Weights of a small image classifier.
Training: soap at rate 0.0026, batches of 128.
Rows from block 6 of a small image classifier, named by matrix and row number. Rows with one number within an expert belong to one neuron, the router's apart. Each number is 500 + 50 x the weight over its row's rms, rounded and kept within 0 to 999. All counts start at 0. Numbers have three digits each.
Before each expert's rows are labels from the 100 images, of 14976, where the router gives the expert most weight on average: "top examples" is what is common among them. Only what is clearly more common there than usual is listed. The data: photos of arthropod specimens (BIOSCAN-5M).
# router: router (model.blocks.6.mlp.router.weight, 4x192, trained with AdamW), inputs 32-63
# up: expert up (model.blocks.6.mlp.up, 4x96x192), inputs 32-63
# down: expert down (model.blocks.6.mlp.down, 4x192x96, transposed), outputs 32-63

# expert 0
top examples: order Hemiptera
router.0:428483426491475538558536463486416498493512583418462403416528477529539487549412512569434504463429
up.0:469521462412546465561586524498484531534517505494517537496427560499490468602443513472505502507448
down.0:510481565508509466483431539519543536559431626478542479341319502476540512533540551435517502505472
up.1:433488530528483540460516500532533475536518517426522519500522521492506482617412492566457525572406
down.1:501449495463426525523529581477500502506555589450499517527511502608574441465466450505485532398460
up.2:446544518542572520436514506504516533516521458497476496482490482491554452497497528501459556506358
down.2:523528434556509344574459506599638555543465500407465506532485487521525467646513432566492508488486
up.3:448485519403556504439541515473488634550470520462558511432557491501533528500483518515537596477443
down.3:527474471541510456482479472515448472476380464430519499448462486393422446455487466457544470520477
up.4:446437496501549495505489532425527552540435546504503486554481502521586442442562422526481490522484
down.4:456462429500486537525457519508544471509536435623470473417550523479440519586546540509508499545499
up.5:450528329524529439520526499594495425477495499475454488463475495550517495503518503525491531524503
down.5:487417565516501461541492538510567523480532566543486452419553495506435491458454486478530489446441
up.6:534567524527463467447547439457566499476498525571412497512516503459521492503487570434481653564369
down.6:472534539464427510489453486436490498506480456533581543375551426547463557541509482475438385477417
up.7:507459522493526469560503503494451513527559489482569477549480507589533476440419517566490507536505
down.7:530512536511470501526579503420533551491559564477648541503430497451657553488522457464544526483483
up.8:481466435523425518517502507561452517471490429501444417523486501498481526497454483539458499499446
down.8:507499500608469439489502538540526542521488534512511472535444501489545485607551471492487570487426
up.9:495518521447482494469526501463604444546524407471507469485516464491446515464531483532422491459429
down.9:503617450468539470393502570488504507445459460578493482527483481482463596480507433579515678555590
up.10:490419518485515537601469483440553526532471573408432499453491468504440495522542498372509505401422
down.10:505565450548557512524489498583489491446537656522508548502533487452487491515434504492473567429443
up.11:478500507447515478534401505573493459492473534505576524437499458466511446512517515501574503461481
down.11:506502454486532542525476503494374529513467402472524544493498457537477557494496564531519499594691
up.12:486566545541487489505565461418464523542468549402488500530389480474534527522461543449557488608520
down.12:482509491531442523493523480495485417493457403416493501482517411521536473498459533514542538436469
up.13:490513490539482502558503498438517492438427445522557468581492521522531682506486478491506478542495
down.13:490410503485536475578485528511491537459427534562516439464445546579553509525469500513594416559435
up.14:529541524482468596503486531532478529384526459531526462587496494474510511528520532514512427499450
down.14:454550531513478524531512477504635475464502515434487477571617515577563604424621588535584519494418
up.15:612518496496418490479568468511476532462466539544610437571502487386441571413498567441504499535518
down.15:561488518564513506578485504537511498497513463556501523475578492463523477519593552486572362511413
up.16:474449445535488522490435519484562425448437524389416516552490510472586485548545500503468481520415
down.16:399501582524465517515442500491531470512484474509553513574424451526532472487459425514503522516526
up.17:530438464461497556549457512578499403514537441481557554578687517465436496538465426479432514526489
down.17:462443595464514530485521491577515570483472501493463476584551437481496435466587571556510483554496
up.18:510535532529494493499544424390499463524511499528558524521455512507463541567422491532515380584491
down.18:521499479502496555469522455468452448466401415536454545507504489602452528624489528508606548461481
up.19:539437502495506478495420476430511421484493511490526513479506495430492443520507468533472575498481
down.19:504487495612548498560530460486407546442488540517459491382489456501510539502452541499463478465525
up.20:484541432470564545530513535528507492502522582461447458486562436406517426477597525488502594394447
down.20:496442497507481486499488501521497364479462496530508537492503604436502577432490454454529516478553
up.21:490525595479546506422627445545402591553489451567516504433454498587446458428561526499504543487487
down.21:435511415499505446483427465461495472550506500497523536493418445488543513533529528475512588493517
up.22:578505501631559528489479497475503438513510528552384488510516515591468464562515485471496501509558
down.22:462456551442539514489445521526416498411488493409503483551516463507495530472537479541468436498512
up.23:505555409522558471553320495543524476549451539516496521565521446416511531510445477504523507493497
down.23:453519460447504523525600512488555568483582526460512539507447486493512506524510399456531486577520
up.24:557500488461430547428459508506572455594457507454536436491519531428485512530634515494542527495494
down.24:424516487475533518425552534333408440441497458549422472571583433516457496544525506527500503463486
up.25:481429447516476555523495521449503536507524428521513472520530510554515440480477400603534530498516
down.25:426464523529518504580497512508589499564448512501476511479484461468447484454481533358517558460533
up.26:529500509484490434497552483403433519459492523519549489560572589502472522505563628452484539501544
down.26:499472504468461563520519498509379465493541485442426478449440524405514531544466512488530459446526
up.27:543550597537475495510535577505507502500513585477483549487433518536508530534495458502581601458523
down.27:490498451520372509437468473490427420414560586599523477487487469540507387484508499372495496596388
up.28:496515530504526564509447463523538427414516487411567465433535501398503491477445545557510465507491
down.28:453464465483499542525457565502583504548353498513422533471530469404609431507516498565525465576449
up.29:473400503477462540453587540464506506436501494501488498650576478490548478509428560571500384424494
down.29:516539533466601508519481526361507555497516474448477482492549527566599613507455500463585493450444
up.30:493501477441411507504512495600452461481507496412507426485510549563487576524497488518440468482462
down.30:502514635507369468506463478449503498403471555431531551400545443530571503474550517456475501518523
up.31:448536440498492501522509586432416493531479559590539497552479529513474496627479509456538549490529
down.31:517495501456568540527592448473582479592500492550493462476589586399512406402597499493487571463509
up.32:549579482576563597507454452504440487429434503512466572584556457537480490459490487449476522410494
down.32:520568443541530505520571453512511410458462550532474440515506426613469432399550605461501575504482
up.33:479544524543507445468527629479429503463461524503398500548486512548509509565489548490510530525471
down.33:468560433481491502469620470528442516526577531489554501566476509544552474598502504499586476497486
up.34:399518504523457534513508517472474434530511513525415503483472510527505382493532581499579475478503
down.34:428388518441486549372410503494491555478482449562543494499459412507527486426544519519580536507496
up.35:510468402520494534420526479430479573570525480520472458448543533504545504601486505545446500579467
down.35:502404382478469560556495463465449552545463487540500436509495569512492466448468500472588530496515
up.36:440481511493516539426433491567530501529501521525530377307478487468490448495474470518473466465527
down.36:559474540542473515484512543538537494541424428581341593512479510439448501492543419430446580549491
up.37:478377492395456535514487417502458527398439595527501497470368456441478486543557454502473454510572
down.37:452550467480516513501481491500519468514523481436516562599495582503541558476496508522497458471514
up.38:455421522585429515490497481508346461528538481452523522543481512577553517517435594542493502465430
down.38:601489362550509502445516498500504476531541483493454499509421445439558511437517524492501645544382
up.39:531492499491494496482542518520502487463474510500613466500499561488566553426463454448439501476586
down.39:557515557537627502549553478441514587504450513526471556524472490438500548446503636472451511563457
up.40:461503606500556555471475466513404601454511602513486467442500468448519522522397503405448516442326
down.40:553476473552540411523498529439487496498475517474483491543563502573545548538424381515544473475462
up.41:536487505437513533476421461517519475544437561483520471533349569542496493501575500460491503484407
down.41:563529471453579462405423437528505469418462500485478492510421512514567465432513505503519514506521
up.42:531528525554476485542510536452364543422520517463527473506501524632560439586462503574488501501529
down.42:562522478495503516474496497491592501477500465505496485504467503522540511491554511546479578522455
up.43:537518543540511500455453525444432421445497525561472370546606512476603462460513476505493504498499
down.43:495552539507498503493553419492605481503552475513472498434539397580517512407502471490442468466549
up.44:449559490433470554491535569505423492510447491477508462526490482538499503437423529407428546533484
down.44:522448587550539413506576529562580436477526497531488501574483559421495523510530498606478499484505
up.45:530501569493468487490482490490432585553492497518497524499465583428522423478574422490479545438483
down.45:564553499431493538468553488463513528448571487594481440465509510480511406543548455583482507534435
up.46:513524553534484543528545509483457598469500405449510395530442485593528482478446519500531537510502
down.46:554485461534486491465470501479588467470522529508499483487534499504480513499515436463486424489493
up.47:437500507535419518495580504496576550403457493423502576484585538479481508581429478493473477454515
down.47:496483529525465558441551467499545477538547496561439517431448504505417452483528456484349495461611
up.48:514553561499438504532530439453553559480489555573537488465531490504588505447477402638496492461409
down.48:501567532574465492542412515497528542497440541445389539457488535443550586450555533502505459549501
up.49:426502506464494484544502516525470436620478543468575484517469499437456517445541519504508453535485
down.49:489434534514556437494530472520504498432501569569537510569550494526406470491440497517378439439403
up.50:538424588560463480436605463476455467526543604559523434459473530450488452457447473507412496408362
down.50:504539465547326499522515553498507506503427543535515498419537490478559517509535467592490468471528
up.51:540484482431508475517668516582541555492535530492506554402485470586541474499508492450476507501463
down.51:498513587505497491418556584539508512557511565555503458494510553372499522400488461539494438436488
up.52:494427472544395399518464563503579508479484458564582539526557495525539491486511491511528443528514
down.52:444443495442478393442508455497502555528502542520485457482505488529421520582440555481469489563383
up.53:457448487490469482434528554497477538425531519515582486524513486538437477461481395521517554449468
down.53:374520472489415463508466486476444547480404548553484591416561531471531462506436438469488457443501
up.54:489518454532573462491506545498557590537555484467463487462498499472496497375496516457538455507503
down.54:498545542555478537500525532427499501484469528499573466511458499428523617453509475497498494486574
up.55:542515522551517556504519520564462468476522477527526486528479476583379431479524493465559533525458
down.55:472521422491496547429487410497652582553484456474508436474564481450475530380502503452526470517458

# expert 1
top examples: order Coleoptera; family Coccinellidae
router.1:510617500487515440576455494496567487558435479462630542575464465484515570474475510474414434604480
up.0:475463497507517502482487506523505499526580488487458521585515502562617523497364504456514507452503
down.0:481502402505468459505481495517474501393543532482466514475499472599506522459536475591448479500511
up.1:553494543482300443493528598530542502453584391562577567518471485515499523564402465476503509637460
down.1:552447557401468474457530457496451460498421475602433488492512601459553477452486458446508487463564
up.2:525460449527541509550493506510548516515492515482489513492492452451435423418455637692484567488470
down.2:521543501489503417488514538422347545512527492515480459545444607531499401509469466548493497520456
up.3:523563499493478461448495479426510435450495535489552537413499498501513493471436556443426467495495
down.3:532573428562493537488499471554500591548465481416526465468609430527492472561620472431476507546546
up.4:556454517565454528539425498529489504518534514516497482496532520545546501469513498534399435499471
down.4:472510527504506443633457487463494534441467504534583483484439455480662558509564543512450415549482
up.5:513465505537617426498505553556482451397459453556499579581550470558436518501526545484517546474601
down.5:550511512612503498576479469466586501499470507581613596518436503589435522538375609506553486541540
up.6:505498452497464498572484494464564350506447538469494531476407476567502512490462485510518508502498
down.6:564506486472521484547566401479408427499466460545496421505451507454423499499533589557435559477391
up.7:479615487638466513508533543527502448531445499433505550622425455457548492486460512538462502443501
down.7:540529518482539442479469441410510518562496500475523484486509460529478519578492448602457464517555
up.8:499396442486439498505549472458415487441452473500476528430429435494539522512581511437505469572521
down.8:681556415523577558505568549521483597479521408576483489560447420519518485523495549454545471501492
up.9:605547462471593553496510479559563429512527565515520487511477503556477461429547498577602430464454
down.9:426537570519478500525509584485494469555501553496487527567510508550408485380480507453503538511549
up.10:482353529393535571496499478454417449505541492514463509530494496490507518462567424550425459537480
down.10:452471512507534365577446586549459435501566450423500488514459580536558596530512555436486413512558
up.11:452445502550462514475480423430443498433493420443455552548533525506482559350457485457504552472532
down.11:460559530551520495423545494503519475472414486411476513472347498520511456517481527502564548376468
up.12:493467405499533562577540515477587568512504557445490564477422473526493476499559446435494432526530
down.12:543483570540517554496471496492496427493525483514575502442576533392444486496538548499547554559589
up.13:476550510530504527422502448491516485510487531476472482555587426479457448423411633423500476456554
down.13:458529516474520475468456553477525444459476493487462401512512393549515501553546529571557513465495
up.14:588442512554486543464471464542516484421537478478461441534520503490462519429449623457509422491502
down.14:379478479514443489520470527500438566442383485551438598488577540531476565474484490539478515494546
up.15:425508556463566437488496463495480430442492513564617478490436445489492444488530511503418510501555
down.15:522591445470505565603571565475443347501467446513526519489518502527430523449466624523449515518551
up.16:534524488504586484527436518473503495555538499527512511565499433526437460501500541478489586471489
down.16:477473402515502530539618485494494419555462568560469469471559376490500413528515505455436355527496
up.17:561472511468527567444402627550608412560422475552515452484533480636543526411411523459497470507536
down.17:467511610484427468500465435557486445550522558597594380536501487502535549537511545474492579481497
up.18:500508499537499527498530532574600502495552514502538495576567532432478607542497398554527507408490
down.18:495495477569562526532474501597545505462582522476472535533394605493459569468598512503576507494480
up.19:491462530503522420463426423528489475516525493526601467374550454469521461519462465534480530506569
down.19:525556465521450526487525536493554448558491483378544543547516522478571480447489485513490541561558
up.20:520520401467489460525436523467511549514503441458544495477541505532470550493461522389567452551523
down.20:508440547514555480465481532481421481534495423382477536570534505461557539593588531529545504516567
up.21:531399528451541527493509524490534460483515559495431391551444434505478446552544495579621508541569
down.21:567476483560514524491486571507537449431502523639523421507549547505503518482631434449550567443517
up.22:482478540482618497471541508488494482476467537487487556454513515446491533536486489582417531543543
down.22:513476518458505569520489501475496415529510511489476499470493506514493457446505497666508495486468
up.23:572548522496477535484499512477524522559550496395605505485415480531547619542407518486504497564537
down.23:553543555496386544486451501456525463507535482455473482526478478489521520575503471490471386544454
up.24:478442484523493532523501493391479391501535572580462451501460497552439446477447502522471436506511
down.24:493436500493531503639487472493519514503455439478583467561454447586499514568496491553593481442458
up.25:554528483503527541502476470431605572550592520436486515484553489479414435439433485495524499522452
down.25:446502474561435638428489445521403586560494523477466476579569408520558457432486508550579473564533
up.26:472425562481531555495578512509503463461502512440511522520537521486559482506493582525407522473355
down.26:547496423506486552457533452451517470537519616519466556520494428474519570555449522555556410532435
up.27:509503477439549494521529530497554403514542520485630493531441382524456516564407421468490459532635
down.27:533536436459499523492496492488525536511551464524513418483427372511518467517540436503509543444556
up.28:584479487478564549608588490496484465432516475452507485512499489500482499442466348567511539567421
down.28:579559491410381473494524486456549502558410537507495502494546403527489492489516542551545583509492
up.29:570536502491412429496523475486464513554483468491425551420529488454491507612488459521477481463501
down.29:491498520514486558473542446463476364496499472516522528457581562464478424522520398492513485484490
up.30:566572589544411410391473502559454579508495533430508491489516463490432524455543434518509468509532
down.30:604527500529585513502504548411480502468476511503507400510483541511544498438441526476504490436497
up.31:393451504505461500411501411447494494459518416530553468534451473456472528359502608507574485506482
down.31:451600588473557485583433506610569517486488496388434430468570506481574606545529489480488467511490
up.32:544397505547456539624477492522398528471519573475549511567456485483513598487443517457505490504507
down.32:484490510512471471481472466478494456456570337488472558557526477536515479520421481558513542444371
up.33:500438520501477458418611499549505495484599442555497509463499493482488385482520432450469485455512
down.33:487576509513443493541510504396465601629456528459499547496485496429468469443501580568454488449495
up.34:507519556523495534542484590458488476470497499461619505451423464553436483468486531451524415479486
down.34:467552485359504529516484455518491500506604559506420451509531472548485467593547520498485515505394
up.35:499539510592536539497501535644502472467472485477548395450512518471472488522445483519528356462505
down.35:606451511473539447523459431491475554492482480392535533506499419558494486519433486602517503506529
up.36:567491416545568487539473412467408599525580585500371546523381557608467480395547634481516418510472
down.36:481492580542502575491467517509577496497443539578498447545484519525606472495508518549478508404460
up.37:553498495556498494468499547498471538450519498507497483436603574486484607472481424342496467467462
down.37:560485439442495630647444540512560576507445344462589488539504490460409513514545554484497408411483
up.38:497475517456501482405513521418502474388497513501574503390582372488503503495506429573545414562486
down.38:507495481544558533465490431571505594445530503476543474513508425515562417560502538552488424489588
up.39:519457516501427526466517504436512487396469411536513442605579511474524522460444551464561627532465
down.39:555439585504444536494506558442546502468558474486500458433577443489428440605453445504547435526550
up.40:581551436489488591477500432494520505574608448494494541453514439469524489453528418469487329526485
down.40:467484546508511535498472537515498431456623466525484496470518499496447411489471631500500427581523
up.41:635461431504496513486531480464444499490493420628612520509412457495508483512474428502461468572479
down.41:514575545412487536432466493481529646464549500441484474572471520494465471494543519441474650599484
up.42:545439555511503437522485550485469421513509470556482472586404508448547391530552494565479500572591
down.42:525595541492503453520519453499503605576490501499424450493478409449424490499562446522434508537421
up.43:502503506467586501465410460530552513543482573509553499619621527538543516489455467440443488505599
down.43:548435526539504402532520450444545527511540475540537529443499512554511595491562357509478476509523
up.44:491510533540464518567394544430543590605531481445468561501521465559480513463536534518475483493578
down.44:496527523528455525477544576510510484495497519526488489473509490498569383427537490550489520430429
up.45:476525481546543506486579495464560485548538554511588438559469490654462553503447492528421413508464
down.45:430555495430435551591497498492495506433499517455473449549528511513469519508425499527474451475479
up.46:415509550483500582561544494544570385497432573482472510538508534565478506519439525585530550491564
down.46:634484454446483437512578420448480464497530428499559499519491485385533523502479482508537404457417
up.47:546461537585452466504506481317531396576417355513596484506609446503447517457516517509556471454510
down.47:482512503423543441502460545495509412409449354480501521501617489478581558583451492467479517518542
up.48:478525527477534458487388419536552473503498520477539469465413487504486560501506477460440471567484
down.48:537474485468504518439506407499420509496495497483409542423509487565463476487599572590562513582350
up.49:477524495493439496480450388544480499546585472476594480477511453475531481490533557412475429528502
down.49:432524592468525503541502498485498468520508491472461498563518505486481515523531432510517527543550
up.50:526473556447416492430481417439530645507496500485523468488524455480488451409517408514428466577624
down.50:559487441579553590478562584623622506486444444483534506462578590515518500555498568532493516551490
up.51:547599550577445532457532495439474505495634493488435482464494381537565531472525507450464506552565
down.51:496473427500532501500502448501536495501459433507614506435469337420556504547498514579463438591499
up.52:516484521405520405546501500516514562453493510563545517444506462479523527492414560476400513465537
down.52:518449507557522555546504453586453476572428470474502503430480546457402484533545468511443475516529
up.53:576446487539451536467497517481450554519501515439540518540501476515512442379498461492434481519569
down.53:425501527521508500590522607534489522481505477463524446475450475428510550523516508479607535465430
up.54:422499443543473419500483462513611544478506585507595462461432491508531543483544454563430458512449
down.54:484459537416623599495475493519529542558504482552433535478507567509460525482558498508554443508505
up.55:505505515548500445503501543584569606578481468499470425499455541435487461401513479431532518654610
down.55:511519542563469504544506459521451559591507491479426506483536497484546525435513479495498472458474

# expert 2
top examples: order Hymenoptera; class Arachnida; order Trombidiformes
router.2:464487521479561540404569607491525486535473596477475561505470543475480580623585417501576514440490
up.0:521428432501511476455459564498502547546475500488546568473502511465479528578465463500483487556469
down.0:446460416459442483461466557500622459407490480493445529487445432525357422563448573619429478467508
up.1:498491474525541386500588527507579491515508526507502513508531511529544413522391469499414502511582
down.1:583473571445482531515549533442565580547528521560560475556574539612471425461500544545594515475499
up.2:576493522504537515585517456536552522497500439404505614498518450473429494452515371594548436451533
down.2:474473529497471446510514552454465516522631499502476531525550506488501564446580564533482418541500
up.3:515521492460496502491455516544466584635443449669532524493527435562461524505534547493490481484547
down.3:406487525522476637484601440473501513509557543496541487493507534595432520532516510430379402514610
up.4:449518533534426461610453479503467522512533561509615504500560507565572482506533539440485494535468
down.4:510500512462492579519567480446552485522501479507521536567610495508472507584538537444554520488527
up.5:567465494452515399551517531444501532457460585464523508511489449414490550477470552487498437466489
down.5:402519488411497521432535521418550449522490446476553451470506476541546500597516447503429494575458
up.6:514562546592448500483431562479488581475534538453445451537547560478547486533576551539551454425517
down.6:479431501561529485441497502537437566414571520494550509569498520483475575554458515581448455571527
up.7:496520511561463508412599530414461440522531452509440470493651525479598486463494467394476465547522
down.7:530446455536544538559536510514489440492499478572498598523481507502549613578383492474517528499445
up.8:508516509468515532505455493485533530466526489472527514595522490592505468453536554570495478530492
down.8:483504545427451487558537489504542534537565426429504517450527490447573444507565501629511541467457
up.9:502515498518445439520532523492503417490545540467429494487454518481554473562443418476347503519510
down.9:435502531474499476502501487452575547460508614507469521483470568419475514473533460532462515505485
up.10:600554449498436463459554567583480501536545543450481554501493528516507441401504485555475445478489
down.10:485529517472527559556554505560448583420466446468499543501487537510450451490514500498514508554434
up.11:476427505519423443474361446477507553587578522463585512492457540545470496514521511488539579465440
down.11:503502491524549486390481510525483505543461507555505469535451500503572483448566583509522371619443
up.12:566541518433534538522469518465494543508457486452573465582490554525384552537569546538466437518494
down.12:432578372508466549543470488482438466447500503465426567462392466545524591566543472500476495471533
up.13:476472499503588431541467478481456553508483453429458503484510460531493525517454581439490473547497
down.13:429521462452553591566564490536627495450517614483532517407579452572488497401504434547514506518500
up.14:573548532528523470488513502472487402608433580553577522498536561483607463468583473472368581566461
down.14:481510513506475541538467497518421520543523477518510501463372540478529594500542509502554524505464
up.15:487398401465442488462478547413483436516568527498524470496534609548502489501550531582408585491471
down.15:500394542514478507437488528521455506501576475470493571576519528566492513511510457550506508452589
up.16:415563470521505505523383614544507499525512446540467541521494519443502498498514471549424389369494
down.16:510489491519504445473501505471524504519428478511497529363461519484501474539454437447419585475473
up.17:465419488516498597448587615486558463547546557498479466550446450593541492485554471516551606488437
down.17:458495454460524625615516463477528464472498417509480497443469457487521531493523488455463530510463
up.18:512498506513528523537486558517567544528357393476454561495506439494475537411469566538496607443438
down.18:490459491475533436494458537455553551438393482483504555560576572515519452573584477508549561476544
up.19:539530489489477605526499494442509464521507489413495539498430415521420492551520514561523481464641
down.19:428586405556474469537401513474455537470400457551501484488413482478468489491403546520487522403565
up.20:663509592441500520488493489464487501610488477440462516636487430536388469531499497621492593487485
down.20:510595473534458539469467501605461472470496508429512508498535546458459499470480506484474409499466
up.21:506519572448518458378438566506521552413428600430523482552461513504403472503460465453478482494514
down.21:555600487444597505501517577497643508480543479450514462490593423478451534500588443528474417534504
up.22:495491528553451504549543416505468525478530543499494479485416488431494337569470423524512507570494
down.22:441567595526433437514462551551519616452433616388512380495428455520439485472524493504528443503429
up.23:502510564465524574458465494410462488571470487501499433531546484488567443496502525494490476443502
down.23:511527523410454516500518491532486484570502442408496475481500582435542479500464562532487512506448
up.24:488538521497490543583547517509551596468640533595496483509488512463499560446424524397447594462489
down.24:588568470489548463406573478557528598493529522549561465610525627544501561544499509466510473523511
up.25:542461558527421413562466532571501542542476551497502510514466516414504593424501467524508479536384
down.25:480456359491508480469509500504519509476481594471450495461498344486490484438505572477395556371500
up.26:502469528431550500462473474425528470540540493537491510486609565559503467506540503408468527505503
down.26:588508454518502532431503487500436684477490514482483467612532557549395537528486433460540501464499
up.27:473604540476521500521467529552563512468505485380429459533507538501476512500539464485422504504439
down.27:475589538519480537418498456516589510484527460531437389442499447504473505526508497448497505464552
up.28:598563424417443455500471446546393524498500483589544565519442491510499421499478565497547496447546
down.28:483537477528506529472485485472483422504451576456525525422525399435477516474475487484415489524551
up.29:503497522484496467476372572441619511433519491556520451583484294445451476521501518552568516520504
down.29:468460632421490575516460473523492409629441530511462410419597556503433443494510495491490530447506
up.30:501526513496473583542503489527440425515485517492466442492460545559610480415569503506514490429525
down.30:489543497537496542540496578503481475486541531501485491483485556474519575512593504478491611509538
up.31:597441500491439501540533575548533545533531456504463590448455539503452523507460489427500592501493
down.31:375499515613541474502359484546491415463515538535516513542403624512484522528464465472486559462644
up.32:574493469495487510491573523506550519551526448567466497442529480422434488462517401461413512601513
down.32:498451487501536424506552572405458608461490443512554587559521476484465553534516551489584523443534
up.33:519503421519493353507507456521420437497411501420536462501538507553420579479505508507509512485503
down.33:416473476506499435482540533361512413509512554388557509560489455578538397568600547516503474367509
up.34:526491495545473448539611514520503508488532535539557499580538517502550480494497496501498517477455
down.34:516544597604504510521443500487539392451473551603516407496601453662505519514447494403545519514499
up.35:557452487475516534545349508461542533573529463479535379476482562495469494397593437574473473466480
down.35:487506591486512533472418601436559548544411551549596568526409439484502575520480611471509499436516
up.36:592533601480548619464559511527526471573466565486509436501439494597574466545476539549583536541547
down.36:509490518529502524470495538537462619548532347444433468459472473558395511493455416490594469533478
up.37:515497472481505456579490504514544420619607471654502540484560439386500535570483570497447508473508
down.37:465520528419554513512667493528483506544559555510509615521577610486502511489575584529457537558497
up.38:452503507507459497462572463459511402609468593550447471509533487478503471525465563522508472505502
down.38:493512493514434541555556504615496530533526412490517539511568476498528576531502499440517504487307
up.39:512486533461424498490438557406422512501568501546529499513487345530538431542586504493559498567532
down.39:514486582538528405446475480508541412506551480429501473481497522504408488428488430488453500499471
up.40:548487515466471490463529536448486522565539431479505518452477523501399499557431497516495499505494
down.40:504469329433581540505394451483511416489503561505491497562614361449525505449463458432485525515589
up.41:507530414479416481439520468413530516505531464495480536467534455522495472474456542457495548456498
down.41:566483573499512437513500611436554344508498532517508539510479500461449469480495586468453556493534
up.42:501539457506511403496527429434391478419538514481508442606501496527468491487512566555424519545468
down.42:371434497492502448429555444451536447476638498424369468469487460498423454564502423453389434525463
up.43:501488582542431551610465351416476526478473480423453501481532449485558596543589571450450479575546
down.43:599457406476442494512502514531473592416399428521499494536548403586595485500467490495487430479374
up.44:597534463619410549511482521598514487455556529556580604453566499432565552442426489539436499471531
down.44:473507600486547500576487477485506445506503518538444519496482518498484476512538564457498462471451
up.45:549524464510545471480554470579417550374463476565490501537472477460451549450514469420557432472530
down.45:458565498524516549473495502508467495450488539568517493468574530495410519482438399411456561515416
up.46:547584611495458496505439511441456480517582559531532500594497496518420552516561536573548424592525
down.46:512515504494444475499465479531450564493511506442473586565483521548519572528542496617514492560501
up.47:486548536443509492553582527504511545458460467471332513508554498561614461414501564451546522467467
down.47:461554537544534512445437483513500436523551439627520423395500504451455573508564549438517504506523
up.48:412478453512497441466519482487471500506501487531601570446494541553494454557505426640640488527419
down.48:458558591568553547481495500454410626478495405597411513571348531471582476480475449489485603418389
up.49:567521430517521510571470481559531489500457507554485451534598547513506472443487541502523484566441
down.49:615557522539415567496544562505505488505512526524506510510523484442498501498528510578473527437529
up.50:490536485467492543515604445484463578623501593467454462510474461592527509554494492493474421595489
down.50:591445495560586508566544502525480499462536438446544441620454556538510617480445380525509438484460
up.51:583501442519433501529521451486453523678526562492471415453538540551440497501500538494512493514519
down.51:521500419462562429499478519540451625532493466528484536461484452473459494501497542573502434541476
up.52:472520515545521524497470522493628553489557533529492583452457529473494475592509523427508550516357
down.52:622517514467602499433487481564567493467483549518520486547524503516525498439510433475504439516522
up.53:454552531595438570463453536437581473493551516543548499561486491367563436559443465518580511440514
down.53:513502493480519504420480515504428463490510509512485502580582447442438496577500465451445419454491
up.54:503498507466521581435549446515495577475572487546513561548527521566492408573507513406408439470535
down.54:493497492584441479558593484565456659541574520604481511481479573435549558464499482525523505524510
up.55:440460487503572530554471508387478523502403597498484492424552472510420479429503501453433472496495
down.55:625539501533440528488472585570582533608582446472558445479531489406445480564508447498411531543451